Rows from block 3 of the text decoder of a small image captioner, named by matrix and row number. Rows with one number belong to one neuron. Each number is 200 + 20 x the weight over its row's rms, rounded and kept within 0 to 999. All counts start at 0. After the name is the row's rms in percent of the matrix's.
After each neuron's rows are labels from the 100 texts, of 14976, where the neuron reaches its largest size: "tokens" is the input token at the peak. Only what is clearly more common there than usual is listed. The data: photos of plants, animals and fungi (iNaturalist). In brackets: how many of the 100, against the usual share in percent.
# gate: MLP gate (decoder.blocks.3.mlp.gate.weight, 1024x256), inputs 172-255
# fc1: MLP up (decoder.blocks.3.mlp.fc1.weight, 1024x256), inputs 172-255
# fc2: MLP down (decoder.blocks.3.mlp.fc2.weight, 256x1024, transposed), outputs 172-255

gate.215,098,162,184,193,188,184,197,176,200,221,243,185,177,189,202,196,192,169,234,200,169,194,204,216,159,196,202,237,214,182,180,211,184,184,208,224,227,222,202,181,217,229,179,191,205,167,208,199,199,175,193,199,202,205,223,164,227,221,186,251,218,215,230,234,189,197,195,203,193,204,180,230,216,236,208,199,232,187,226,237,183,222,198,162,219
fc1.215,093,203,208,184,224,191,200,195,195,209,232,174,241,204,228,176,202,200,190,230,168,187,229,201,181,178,193,177,150,179,228,193,207,206,197,228,193,179,163,211,194,212,203,208,231,229,228,177,167,186,181,213,211,217,198,209,194,172,209,221,182,142,186,212,189,227,186,223,177,223,222,203,238,204,222,192,176,217,206,217,186,176,190,200,215
fc2.215,090,207,233,189,216,174,218,189,172,187,190,188,187,192,211,179,196,189,186,219,234,184,181,216,198,206,197,206,196,214,196,182,228,203,216,232,221,219,199,209,181,186,198,190,199,170,202,201,208,213,190,186,194,202,204,195,233,193,182,199,208,214,170,236,171,182,196,208,223,231,214,194,212,174,168,235,225,214,213,207,187,181,195,159,177
tokens: "," (78 vs 17.4); "larus" (22 vs 0.1)

gate.323,103,179,210,170,162,217,178,197,201,217,204,186,211,212,212,187,196,198,223,216,184,226,198,194,199,228,198,203,190,152,171,207,201,203,212,205,193,181,210,211,227,220,212,218,216,184,204,188,183,194,212,198,215,195,191,181,174,153,183,214,183,225,189,190,214,217,205,194,208,205,167,188,195,196,248,209,139,184,210,174,185,180,218,193,169
fc1.323,101,216,173,185,222,195,161,226,194,207,212,138,212,226,161,197,215,214,218,210,213,190,218,205,190,205,201,177,154,216,195,204,202,193,183,214,190,193,175,196,233,210,186,195,207,178,244,219,210,184,196,202,200,191,195,223,194,230,216,187,196,194,196,204,229,209,183,222,202,191,189,233,166,200,191,167,191,190,163,189,218,199,188,194,159
fc2.323,104,164,190,209,180,189,159,220,201,198,204,204,195,184,208,198,177,196,185,193,231,164,169,203,191,188,194,182,202,201,206,187,202,194,213,219,222,188,179,187,198,205,191,174,205,171,199,194,195,163,224,211,202,209,237,225,211,194,198,193,182,220,187,191,188,214,194,165,179,211,236,172,178,190,209,205,183,194,183,217,203,180,177,200,212
tokens: "family" (41 vs 5.8); "catharus" (18 vs 0); "anna's" (14 vs 0)

gate.350,103,166,184,169,224,195,178,177,221,209,209,202,205,188,185,210,196,204,177,217,188,229,192,182,232,190,226,205,214,213,216,227,219,218,205,190,242,207,213,178,168,249,166,209,206,221,167,210,210,211,195,182,203,189,191,175,196,197,204,168,201,197,173,195,192,198,211,216,175,172,182,252,204,200,198,194,186,194,189,185,190,192,191,212,213
fc1.350,100,215,169,200,188,192,219,209,232,185,187,151,203,192,230,215,212,183,198,201,185,219,214,162,203,140,204,193,229,190,185,191,197,169,201,226,227,191,213,216,160,215,187,195,201,185,190,190,188,241,187,176,183,179,202,220,216,199,206,226,201,215,190,208,218,164,207,198,199,160,209,196,172,196,215,179,200,194,183,198,173,207,183,209,185
fc2.350,102,167,199,186,187,228,223,237,236,222,168,206,240,175,184,209,186,205,212,218,212,200,200,202,205,157,204,214,218,194,185,196,196,188,201,185,191,200,198,203,208,223,170,223,227,188,184,206,171,198,203,174,155,170,220,206,231,174,193,228,210,207,211,193,218,165,208,197,194,175,207,180,199,201,214,200,207,228,211,221,192,194,197,195,219
tokens: "green" (100 vs 0.1)

gate.713,103,216,225,223,217,218,188,200,196,195,198,219,203,199,177,203,192,191,199,223,198,208,179,226,206,177,183,211,194,188,209,162,225,167,199,242,216,212,155,254,191,204,181,191,208,195,163,225,215,216,167,206,197,198,177,175,177,181,201,183,196,189,177,161,182,201,225,200,157,220,198,190,199,205,190,189,189,210,189,151,207,224,219,185,201
fc1.713,097,203,190,213,208,209,196,176,231,188,169,186,217,172,181,213,216,187,187,205,152,187,181,220,229,192,182,186,202,190,214,197,184,227,191,225,213,196,216,186,195,194,195,174,218,207,171,239,190,188,215,167,176,207,213,214,212,215,186,228,205,215,178,240,188,183,186,196,165,201,228,206,221,187,183,246,188,216,184,216,212,219,201,155,223
fc2.713,099,215,195,209,178,198,214,224,225,222,178,172,169,178,208,212,199,200,194,249,196,211,161,207,162,207,254,207,186,215,207,206,199,155,194,191,232,214,188,156,175,164,208,205,227,175,212,208,203,199,188,213,209,192,174,207,184,204,200,224,190,155,202,218,215,201,214,202,217,204,199,225,199,182,201,199,192,218,197,210,164,206,209,177,170
tokens: "(" (69 vs 5.5); "family" (23 vs 5.8)

gate.49,097,191,212,218,198,193,178,175,148,182,210,210,187,169,160,186,189,236,194,189,180,187,201,232,221,198,212,221,217,186,218,198,199,226,216,241,204,173,223,218,244,198,210,173,217,162,207,237,208,204,207,206,176,188,215,177,182,194,220,216,174,220,232,214,209,219,206,201,215,210,194,172,189,212,214,187,211,192,189,211,209,202,237,171,181
fc1.49,095,210,205,174,202,201,211,207,203,179,205,204,207,208,209,205,179,196,205,223,219,212,195,242,215,189,193,183,197,187,253,182,192,183,169,204,231,165,216,207,183,164,243,208,216,215,209,198,246,184,218,175,225,220,186,213,218,220,204,179,216,157,208,191,218,221,185,194,184,229,232,180,197,207,184,197,178,159,232,206,210,175,185,203,237
fc2.49,098,229,220,196,188,207,216,164,201,192,174,199,184,225,202,202,209,227,233,184,222,213,207,209,199,208,199,211,223,216,206,189,216,201,213,189,184,166,221,225,196,245,209,206,198,201,199,187,195,197,231,230,188,230,204,173,220,203,162,187,202,216,207,154,193,205,213,208,196,206,204,227,195,212,220,202,201,176,194,179,188,210,212,179,237
tokens: "(" (29 vs 5.5); "spot" (14 vs 0); "larus" (14 vs 0.1); "legged" (13 vs 0)

gate.135,108,218,220,224,178,254,173,165,147,205,219,209,219,186,203,211,176,224,186,234,222,189,221,209,212,207,197,208,209,205,205,173,218,232,203,205,198,207,177,237,192,243,182,223,247,181,217,231,242,205,208,188,176,203,191,241,131,152,210,175,216,206,209,198,213,193,189,213,212,221,188,185,229,187,201,235,176,205,204,221,174,205,191,182,242
fc1.135,110,222,196,191,195,200,215,208,185,206,162,205,199,214,225,177,230,191,199,222,215,189,195,199,191,186,226,218,218,205,218,201,186,181,211,226,190,223,173,199,188,225,213,183,199,182,222,211,207,199,136,181,205,192,218,193,188,201,226,162,206,165,248,182,207,152,217,222,212,228,234,212,228,194,179,195,202,195,222,205,181,195,197,210,245
fc2.135,110,185,191,183,175,179,200,237,189,147,216,180,189,191,197,210,204,225,217,212,220,217,198,193,195,213,211,162,220,199,138,196,218,213,191,189,199,227,206,202,195,222,219,189,197,234,214,211,195,209,234,186,211,212,198,250,186,200,243,215,214,208,218,191,216,199,224,189,211,191,185,172,220,193,220,227,210,198,215,177,217,207,195,212,182
tokens: "orange" (12 vs 0); "ladder" (11 vs 0); "14" (10 vs 0); "spatter" (8 vs 0)

gate.457,107,219,145,212,188,250,199,202,219,177,149,224,182,190,231,176,201,206,193,181,185,185,196,210,222,221,212,220,213,194,221,185,160,203,176,187,205,223,245,197,214,184,178,190,196,221,224,193,202,181,214,174,177,201,184,215,191,195,202,193,202,211,187,187,203,187,195,232,209,207,179,195,168,215,248,229,203,229,242,179,213,183,203,189,163
fc1.457,105,193,191,180,202,172,233,170,181,159,192,179,209,237,185,185,219,198,228,157,171,200,199,184,193,209,206,172,213,192,205,214,191,227,198,183,183,220,198,180,230,192,176,209,202,229,217,194,225,238,200,194,212,214,205,200,210,206,190,187,223,244,186,171,203,204,158,182,204,174,210,212,188,214,209,202,192,168,224,189,236,192,178,212,233
fc2.457,107,224,209,210,164,234,208,144,193,175,204,185,198,193,170,190,216,217,165,208,228,227,187,194,195,183,181,190,217,204,205,233,209,180,199,217,220,233,185,227,217,235,187,190,219,211,160,188,209,209,179,240,222,225,194,180,202,209,178,189,218,175,180,217,194,178,199,179,209,181,181,209,165,183,170,170,213,202,208,208,205,202,171,210,220
tokens: "green" (62 vs 0.1); "lesser" (15 vs 0); "laughing" (11 vs 0); "california" (9 vs 0)

gate.332,088,178,215,178,192,177,200,190,234,198,217,195,211,195,203,206,185,193,239,186,214,191,173,207,225,180,210,188,236,190,241,204,217,217,200,200,195,154,231,190,211,197,190,202,194,213,175,231,210,201,171,182,184,231,187,165,182,224,206,216,212,169,197,197,222,181,238,164,199,208,195,204,195,209,222,218,183,168,190,205,193,237,200,198,217
fc1.332,088,194,176,204,201,180,189,206,217,201,224,211,196,182,187,169,171,206,164,206,212,174,207,200,182,205,214,233,200,179,215,196,173,196,138,174,209,200,213,187,188,214,173,203,207,175,193,199,208,195,186,197,203,201,191,179,187,213,187,177,217,223,259,180,205,177,189,199,190,187,173,218,182,230,199,221,210,155,216,174,182,193,203,164,167
fc2.332,087,170,206,229,193,195,196,210,234,196,199,248,211,185,201,205,216,191,206,202,209,189,194,192,160,181,183,198,185,191,205,216,214,205,190,210,216,216,177,218,142,241,177,222,197,178,222,183,203,233,203,231,220,215,221,202,196,189,222,177,211,208,174,223,203,182,202,189,204,180,208,201,173,204,175,215,206,181,209,196,183,200,205,171,241
tokens: "," (62 vs 17.4); "(" (25 vs 5.5); "purple" (9 vs 0)

gate.33,097,214,208,244,188,221,178,188,225,204,222,214,236,220,211,210,205,213,165,211,197,206,184,185,178,152,177,220,199,190,191,208,185,176,214,182,214,180,184,240,177,225,158,179,210,236,173,237,208,193,199,206,156,179,150,204,184,173,240,197,187,183,176,183,183,197,206,200,216,168,242,182,218,177,201,173,195,192,204,180,212,195,205,201,202
fc1.33,095,215,219,172,191,239,169,201,214,209,185,184,217,219,190,215,206,159,204,224,191,183,206,166,215,213,235,192,199,198,210,219,224,163,213,203,231,203,189,183,163,181,192,178,173,170,256,215,215,200,209,198,198,193,220,219,182,181,180,217,220,172,178,194,230,161,213,221,181,204,193,192,194,200,194,236,215,207,217,181,188,197,197,191,200
fc2.33,093,205,201,213,224,213,186,157,192,225,184,224,200,180,224,217,170,184,173,190,185,216,213,202,197,178,201,198,177,177,203,185,204,187,194,201,185,197,185,240,184,262,228,183,212,208,173,219,180,217,173,186,222,210,209,195,183,193,234,150,187,251,204,192,189,160,203,215,178,213,188,198,181,196,217,200,199,222,195,180,219,193,206,183,192
tokens: "(" (97 vs 5.5)

gate.661,102,212,169,202,220,203,205,225,224,177,191,215,213,202,199,216,197,205,184,178,192,194,151,220,226,205,216,184,155,205,227,210,204,213,169,201,195,202,217,215,215,214,208,171,192,201,218,190,194,187,202,234,220,200,232,196,230,202,190,212,202,218,180,209,211,152,206,214,220,199,206,192,201,192,227,189,209,223,211,229,195,199,196,247,172
fc1.661,094,222,205,209,182,187,182,174,201,236,225,209,209,194,196,182,200,186,169,190,198,178,163,214,212,186,201,182,207,209,202,187,198,199,178,206,209,198,179,197,184,224,204,199,196,234,211,204,195,212,193,202,202,170,196,184,183,238,200,171,207,175,188,194,192,198,189,221,236,189,192,208,183,230,226,212,204,207,165,194,185,185,201,210,229
fc2.661,099,172,165,194,191,187,181,216,226,203,188,217,193,226,217,207,176,188,203,216,228,231,194,222,243,184,197,192,194,189,183,195,194,186,225,183,205,224,205,157,215,215,185,205,210,182,228,216,156,208,195,156,199,172,194,180,178,183,197,196,249,202,197,177,188,183,183,208,206,230,190,190,189,188,167,181,167,191,226,232,211,210,203,199,211
tokens: "green" (97 vs 0.1)

gate.598,101,220,195,169,209,214,206,217,202,200,194,198,205,172,231,182,227,189,185,213,234,183,213,223,193,230,214,197,184,223,202,207,209,195,194,201,182,188,226,192,224,206,176,208,206,209,212,183,218,219,190,208,218,197,208,190,211,190,221,192,202,177,216,180,202,230,239,181,185,184,169,173,213,206,178,219,181,194,237,158,222,189,195,189,171
fc1.598,097,187,200,208,179,199,185,220,183,173,213,211,171,208,198,199,203,193,198,188,219,157,235,211,196,177,163,189,161,208,211,214,175,231,196,205,200,187,226,170,222,219,201,204,215,192,211,212,231,212,218,207,210,182,177,234,219,225,179,225,211,214,216,208,175,231,173,195,189,152,202,188,184,175,241,210,203,187,183,152,195,209,221,194,194
fc2.598,104,192,201,142,195,202,209,181,211,198,189,190,226,238,226,186,177,186,188,210,185,185,231,160,233,201,172,213,233,202,219,198,199,262,193,170,189,181,179,201,235,200,252,219,200,202,225,203,185,220,200,196,232,181,184,217,213,211,195,187,229,209,185,216,202,189,224,219,190,204,207,187,186,228,191,208,182,180,192,184,174,207,211,206,217
tokens: "family" (99 vs 5.8)

gate.762,104,190,201,184,222,191,190,179,180,160,156,234,210,229,203,210,184,192,221,231,180,233,199,165,192,158,238,214,207,170,189,217,260,181,187,180,227,193,183,176,222,176,199,209,202,205,205,186,178,178,188,204,196,204,212,214,214,194,163,196,236,164,236,182,195,172,207,192,228,191,151,207,171,182,173,186,191,193,164,178,187,171,235,211,191
fc1.762,098,249,204,180,194,222,249,199,225,197,189,247,237,219,183,228,166,195,188,184,151,228,178,226,206,231,198,220,166,199,199,167,191,234,185,213,213,204,200,226,199,186,219,199,210,227,240,186,176,185,195,195,193,185,238,206,224,174,231,193,195,213,208,172,203,197,212,190,208,218,221,163,196,205,196,187,180,220,218,211,207,199,200,190,223
fc2.762,105,207,197,161,215,210,214,208,208,223,214,188,204,172,184,242,169,180,218,213,171,212,201,183,158,223,217,212,161,213,193,197,208,212,216,189,183,184,174,184,184,182,168,198,221,204,205,211,204,217,171,246,212,218,191,209,221,184,213,213,207,210,191,161,219,204,220,188,206,194,207,223,182,220,204,197,188,201,189,235,214,200,191,207,222
tokens: "spotted" (96 vs 0.1)

gate.162,099,230,215,234,198,224,170,203,164,237,223,199,196,195,228,216,193,201,184,202,205,213,208,201,194,200,215,230,166,191,211,204,198,201,210,223,190,211,167,195,203,208,180,170,200,224,188,189,228,216,182,189,208,206,179,195,156,172,215,175,236,192,208,174,192,199,189,179,221,175,185,208,218,192,220,190,206,176,212,193,199,196,222,222,188
fc1.162,095,155,172,201,164,219,202,213,190,214,164,175,195,198,213,170,222,190,211,210,225,216,208,214,203,213,205,236,200,172,208,198,215,192,179,229,224,222,193,223,203,221,203,200,190,221,209,217,164,185,205,203,192,175,217,199,192,211,251,231,205,242,211,196,195,218,218,247,218,190,205,196,207,232,214,209,232,227,203,208,186,194,203,196,161
fc2.162,096,221,178,201,203,183,223,176,183,167,206,202,210,206,173,211,244,206,187,184,209,220,177,218,197,194,154,211,179,175,199,173,221,195,196,194,258,206,183,182,201,205,213,197,205,203,209,197,187,191,223,188,221,195,224,203,204,193,208,217,216,201,210,219,220,221,221,181,132,198,200,204,194,201,190,176,219,155,221,214,205,208,188,194,223
tokens: "podiceps" (32 vs 0); "backed" (26 vs 0.1); "anser" (10 vs 0); "zonotrichia" (7 vs 0)

gate.743,108,159,219,178,178,218,202,180,192,204,171,198,168,166,239,231,190,219,118,163,174,186,203,211,218,206,194,250,192,195,228,185,202,169,164,183,216,196,129,195,203,223,225,186,230,222,186,231,200,208,189,208,190,194,199,169,191,191,199,204,186,208,199,195,168,201,194,223,202,196,199,210,192,216,216,172,186,210,195,206,207,182,187,213,210
fc1.743,109,217,169,198,169,244,171,213,192,246,192,179,225,231,186,193,210,192,206,164,216,208,205,192,222,199,155,167,219,199,190,226,218,214,204,180,216,174,192,206,184,194,193,226,225,196,172,194,180,161,217,200,210,219,200,169,196,196,202,191,238,194,202,183,199,169,241,248,236,174,175,214,201,177,195,241,208,186,157,199,194,191,210,191,209
fc2.743,108,183,205,228,213,189,182,235,223,199,157,204,221,195,179,171,180,198,187,177,222,212,201,192,216,217,226,192,214,215,208,204,177,231,187,182,188,173,219,205,157,206,200,208,204,173,214,172,200,191,210,220,202,162,208,201,247,205,170,170,208,174,240,175,252,220,202,211,190,196,196,192,208,193,151,204,211,203,209,205,180,224,225,215,220
tokens: "podiceps" (25 vs 0); "zebra" (24 vs 0); "bold" (22 vs 0); "common" (8 vs 0.5)

gate.277,091,228,215,205,163,215,203,231,175,194,212,181,216,194,207,182,213,147,201,212,160,222,198,178,206,202,215,165,194,203,182,263,222,161,193,208,175,219,192,193,217,214,180,186,229,183,210,232,229,216,213,225,231,188,191,240,189,218,169,207,203,211,180,202,220,225,228,223,199,183,218,205,193,165,194,186,169,186,201,218,191,208,194,209,208
fc1.277,088,198,211,241,165,207,173,175,226,217,183,199,205,168,176,202,181,190,190,230,211,178,213,207,193,208,195,227,221,167,188,181,191,178,227,205,214,222,221,186,195,188,215,212,198,217,185,211,227,190,218,201,201,218,228,233,214,186,219,187,181,196,226,190,217,182,224,177,167,201,221,155,210,194,187,198,231,225,173,200,187,211,189,229,177
fc2.277,087,244,167,202,197,217,235,195,183,174,208,211,198,188,197,193,226,175,223,197,202,195,201,195,238,205,200,217,216,223,179,225,190,259,219,186,178,185,197,186,211,213,205,179,205,217,205,236,229,195,183,216,212,201,246,161,211,185,180,242,171,166,199,195,218,199,198,187,203,153,187,209,212,189,200,202,218,192,194,212,172,231,185,206,190
tokens: "family" (100 vs 5.8)

gate.595,103,236,201,215,217,209,155,212,197,178,207,137,183,210,208,190,222,163,244,202,198,214,220,206,194,190,207,181,193,201,195,202,181,203,193,211,222,159,204,177,247,201,144,211,230,206,207,193,197,191,223,187,190,205,195,235,201,214,161,208,215,183,170,158,171,184,199,204,213,201,158,172,221,177,207,218,181,195,193,173,160,206,209,186,213
fc1.595,105,210,182,212,190,183,207,192,226,211,194,199,230,224,186,185,165,208,173,232,167,195,181,208,209,169,241,222,236,147,181,193,192,225,180,186,205,224,223,213,234,204,164,202,205,195,151,202,223,213,190,177,207,230,192,197,189,187,210,209,181,203,169,213,190,192,190,198,200,234,205,230,203,215,192,186,213,206,170,196,223,195,173,200,175
fc2.595,098,208,203,217,202,146,233,244,200,214,234,236,162,169,225,170,195,253,201,222,222,160,206,194,180,205,189,166,208,187,161,229,205,200,204,192,186,173,184,228,214,184,181,223,204,242,192,195,192,193,242,240,202,194,204,205,218,177,175,184,191,194,198,203,220,178,218,192,209,216,197,186,215,217,212,211,192,224,198,184,204,199,209,197,221
tokens: "," (100 vs 17.4)

gate.287,102,241,219,207,184,195,195,213,176,177,201,184,184,147,190,180,228,242,201,227,182,215,190,210,224,177,200,184,207,181,231,206,184,187,215,183,177,192,154,179,202,187,173,180,208,206,202,180,238,195,206,211,197,204,209,190,200,218,203,244,249,212,169,229,233,218,219,243,184,207,205,219,179,199,240,175,159,179,180,191,204,181,218,218,200
fc1.287,099,210,213,194,211,207,198,206,192,245,212,190,204,190,175,227,225,241,218,228,193,214,214,181,196,195,219,185,180,212,183,170,171,156,190,196,195,183,178,205,238,170,190,177,197,181,206,203,198,193,236,162,196,190,232,195,231,182,156,223,197,215,218,219,193,199,206,175,221,204,205,219,194,221,196,191,221,214,239,219,207,188,170,203,180
fc2.287,097,200,234,187,183,205,201,176,193,221,182,217,221,212,206,189,218,211,236,202,186,216,209,209,213,209,209,200,226,208,207,195,192,202,182,185,246,207,203,197,185,243,200,187,192,226,205,184,185,203,212,197,227,200,193,208,194,199,210,168,213,219,181,213,168,225,214,219,217,197,211,198,177,175,182,164,204,183,241,221,210,207,210,224,214
tokens: "(" (16 vs 5.5)

gate.683,099,223,217,229,198,222,173,190,207,190,200,211,166,183,201,184,200,188,197,209,203,207,195,242,203,197,174,175,177,169,170,190,216,210,197,220,195,151,213,181,167,199,185,179,209,218,190,180,171,243,210,186,198,219,201,208,230,222,201,206,212,205,160,252,187,227,192,183,199,164,203,213,232,137,219,219,191,194,234,222,220,179,190,191,200
fc1.683,104,228,214,160,197,196,198,205,185,215,209,225,185,230,184,197,182,151,217,221,226,188,230,184,202,219,197,203,189,232,185,252,224,207,175,196,174,190,187,205,200,202,184,213,206,214,177,173,203,189,219,206,231,215,215,184,213,187,171,178,201,188,172,212,204,203,195,256,207,230,224,209,206,199,207,184,139,180,191,190,205,216,209,198,190
fc2.683,100,177,202,202,192,199,212,242,191,229,213,186,135,212,220,167,220,190,207,195,208,181,185,189,199,242,200,170,184,214,216,228,157,217,206,191,181,211,195,190,147,206,186,193,207,207,221,203,182,184,177,236,238,222,231,209,222,206,209,189,209,195,187,187,196,192,200,177,207,223,203,170,201,224,176,217,162,206,213,208,192,190,233,196,194
tokens: "family" (57 vs 5.8); "aegithalos" (17 vs 0); "melozone" (12 vs 0)

gate.731,103,222,207,163,225,187,201,181,214,195,176,215,212,212,171,203,193,190,208,207,218,194,173,196,181,204,175,202,217,196,192,173,200,209,187,207,192,176,238,201,184,212,212,185,219,235,177,197,161,181,197,179,198,183,151,185,202,194,192,191,228,210,204,207,229,171,224,207,188,223,189,228,161,252,190,227,217,228,214,176,198,224,220,204,186
fc1.731,098,224,190,202,224,207,192,200,232,212,205,226,197,174,190,257,170,167,217,198,203,196,149,215,184,240,161,183,224,189,193,185,194,198,216,203,187,184,225,182,188,176,199,172,214,206,188,233,182,219,193,192,207,174,205,235,154,183,176,228,198,230,212,170,196,220,201,192,184,198,183,181,218,202,185,211,228,195,210,207,203,219,214,198,165
fc2.731,098,191,213,226,212,180,228,186,200,203,229,199,205,196,205,217,193,194,192,203,219,201,197,214,186,192,217,210,203,238,222,209,152,237,165,231,198,197,210,211,218,196,196,182,193,213,216,185,198,202,197,233,237,183,202,202,189,242,171,193,199,197,185,229,206,226,174,205,195,184,186,184,233,204,203,181,211,182,186,174,216,205,242,194,239
tokens: "(" (82 vs 5.5); "mojave" (8 vs 0)

gate.476,111,193,205,231,192,224,188,188,215,203,224,190,196,203,180,186,211,194,199,202,204,178,193,175,211,218,165,189,218,187,217,199,182,219,221,227,208,186,196,215,199,204,208,209,199,201,231,228,231,208,237,199,172,237,184,193,187,229,182,179,207,204,235,208,178,199,189,196,237,218,199,199,242,228,183,231,192,200,207,192,207,169,212,209,211
fc1.476,105,199,218,197,205,219,180,183,175,242,230,171,199,203,164,234,198,199,222,218,192,210,210,180,161,201,180,187,194,197,207,192,178,175,222,210,209,186,194,215,217,209,214,181,240,215,210,236,199,191,218,135,239,206,216,225,171,191,220,172,204,197,223,182,226,189,235,197,204,202,211,177,206,186,167,209,225,214,177,222,204,203,208,197,202
fc2.476,107,176,210,229,202,199,175,241,166,218,250,167,186,193,168,214,183,205,221,182,210,188,212,197,218,205,218,175,215,224,164,221,209,227,229,184,189,191,166,223,203,203,201,218,207,209,199,184,196,216,212,200,211,235,238,219,211,215,187,206,177,186,205,171,188,231,228,215,209,199,192,162,236,180,194,227,182,229,210,236,203,187,194,221,176
tokens: "orange" (31 vs 0); "golden" (23 vs 0); "14" (10 vs 0); "four" (8 vs 0)

gate.351,099,209,216,196,221,207,165,185,196,208,186,219,208,221,192,169,193,194,198,233,170,224,209,200,187,227,204,208,221,187,232,194,214,217,200,196,192,200,195,203,167,196,204,189,197,203,194,177,175,200,209,166,192,206,217,210,210,186,201,178,228,164,222,162,172,204,231,160,188,198,181,188,254,185,158,216,215,150,176,196,179,212,209,178,217
fc1.351,097,148,209,187,168,206,223,230,183,190,203,208,178,202,185,196,212,244,206,185,227,222,208,176,229,197,189,214,177,254,206,187,175,203,213,220,190,189,189,167,198,196,216,174,208,202,176,203,202,192,220,200,203,198,212,198,218,193,179,196,190,171,221,195,214,241,186,249,190,183,194,235,190,190,172,173,239,188,187,185,170,190,179,193,208
fc2.351,100,178,180,214,186,186,170,229,208,184,192,218,170,239,190,191,168,197,201,176,205,216,227,224,194,192,199,207,209,185,206,172,160,192,198,196,161,200,210,190,214,249,182,215,198,184,181,226,212,200,223,169,203,247,198,195,243,184,176,210,208,198,223,207,222,243,181,204,203,171,219,183,201,195,226,200,216,221,195,223,220,221,189,181,210
tokens: "(" (25 vs 5.5); "cross" (17 vs 0); "family" (17 vs 5.8); "european" (16 vs 0.1)

gate.500,109,198,227,156,200,207,195,209,211,213,151,195,203,178,191,203,206,204,162,204,204,211,180,175,174,204,258,157,214,194,182,195,214,213,201,191,218,243,222,190,211,221,168,186,191,221,190,197,189,216,173,226,158,249,198,208,209,214,213,217,168,207,203,210,225,221,205,206,199,151,206,220,209,221,214,241,201,225,195,209,200,199,187,225,219
fc1.500,100,205,186,202,191,183,168,230,175,216,200,172,177,212,212,193,208,195,208,219,186,190,195,195,208,227,167,208,171,185,194,204,166,151,164,180,193,203,211,211,193,223,186,208,200,192,203,216,218,187,187,185,188,182,223,187,215,205,220,203,211,231,221,255,197,192,214,208,205,207,233,206,235,163,222,177,146,217,201,200,196,152,202,194,203
fc2.500,106,222,187,215,171,177,180,203,203,211,182,204,176,199,218,162,198,216,220,215,213,205,209,198,211,222,169,194,193,197,170,183,186,194,178,223,196,179,177,198,181,222,206,218,201,195,188,203,232,178,245,208,197,223,196,210,187,191,221,198,189,213,196,197,204,217,207,227,192,193,184,198,209,202,186,220,201,219,224,202,210,163,200,140,185
tokens: "spotted" (98 vs 0.1)

gate.546,093,210,198,147,182,186,192,157,197,176,229,225,191,179,162,233,188,197,210,215,181,190,208,175,211,181,218,205,219,185,211,185,196,228,204,195,217,215,219,202,195,224,224,173,187,166,200,225,199,219,179,177,194,192,192,228,160,200,218,175,185,193,211,221,193,186,185,175,183,211,200,235,207,224,222,190,195,155,172,191,224,211,187,213,241
fc1.546,090,198,192,219,239,204,173,174,221,204,186,224,212,225,174,169,200,215,185,183,186,195,223,207,205,175,223,204,189,218,198,201,224,199,264,252,216,181,195,212,191,190,244,191,200,201,183,171,185,184,185,225,185,198,214,227,173,200,241,177,193,215,170,213,221,218,202,187,193,175,217,196,210,186,225,166,193,237,187,185,171,191,184,209,203
fc2.546,094,205,198,164,204,202,190,204,188,193,225,178,183,181,186,212,228,176,250,186,187,215,184,204,206,190,160,211,177,224,220,146,232,231,214,200,177,166,201,208,182,176,213,194,192,180,205,220,181,182,193,156,203,211,215,198,217,191,186,229,186,209,225,187,212,195,221,194,188,183,200,238,211,227,201,225,191,227,184,218,170,212,224,200,174
tokens: "(" (41 vs 5.5); "hooded" (15 vs 0); "ochlodes" (13 vs 0); "ischnura" (13 vs 0)

gate.247,105,181,236,193,183,199,168,195,216,194,200,196,198,190,212,168,212,238,214,207,208,195,220,194,217,181,213,175,177,211,218,185,239,190,134,206,232,178,230,158,193,228,204,170,199,185,208,205,219,233,204,224,197,193,175,194,222,199,239,182,188,201,193,181,204,191,199,198,185,175,173,229,181,242,224,221,200,204,220,178,202,213,206,206,215
fc1.247,105,224,225,192,166,200,162,236,209,175,232,232,218,190,226,197,229,210,208,197,204,223,208,245,196,243,223,200,234,204,179,220,183,181,202,195,208,208,191,195,198,222,217,217,187,200,184,217,186,226,224,210,207,155,197,208,182,228,211,178,238,221,190,202,200,188,175,179,199,191,203,219,207,206,205,247,210,184,210,196,172,198,191,208,237
fc2.247,106,220,200,180,175,239,194,175,217,191,207,191,220,221,199,158,188,199,216,188,210,179,190,193,211,198,252,214,201,197,181,199,191,213,169,196,190,205,202,208,204,239,205,196,176,179,205,197,197,238,199,242,198,207,212,204,178,192,212,175,207,220,166,166,199,189,207,205,183,161,189,233,185,170,216,207,215,170,166,221,189,175,192,227,236
tokens: "green" (95 vs 0.1)

gate.326,101,223,200,176,191,241,217,152,161,246,188,195,183,203,168,195,206,237,161,207,194,239,189,196,199,233,213,177,181,209,191,180,233,223,200,214,230,172,205,189,195,203,222,197,215,213,160,201,199,206,196,223,210,183,209,188,219,191,200,220,204,217,175,194,214,181,206,206,234,174,212,169,206,175,200,244,192,206,181,217,189,182,207,170,184
fc1.326,101,202,180,178,188,188,190,199,206,231,169,223,175,204,208,148,186,223,190,189,253,170,222,220,198,222,208,186,226,207,214,233,201,188,181,186,196,155,211,215,188,205,199,194,185,179,192,223,219,199,214,184,200,208,207,208,196,206,207,204,187,192,191,184,212,197,169,196,198,212,173,207,216,211,184,216,185,195,181,196,205,179,191,243,203
fc2.326,102,164,217,169,213,196,175,180,225,209,222,211,170,192,180,194,200,186,189,200,210,208,203,199,175,223,177,193,211,183,186,208,203,183,203,186,190,211,197,208,157,205,231,231,213,211,205,186,171,208,218,204,174,191,194,245,187,179,204,177,184,175,171,214,197,233,193,186,188,213,211,197,205,230,168,205,189,218,237,212,215,223,194,224,236
tokens: "family" (75 vs 5.8); "(" (24 vs 5.5)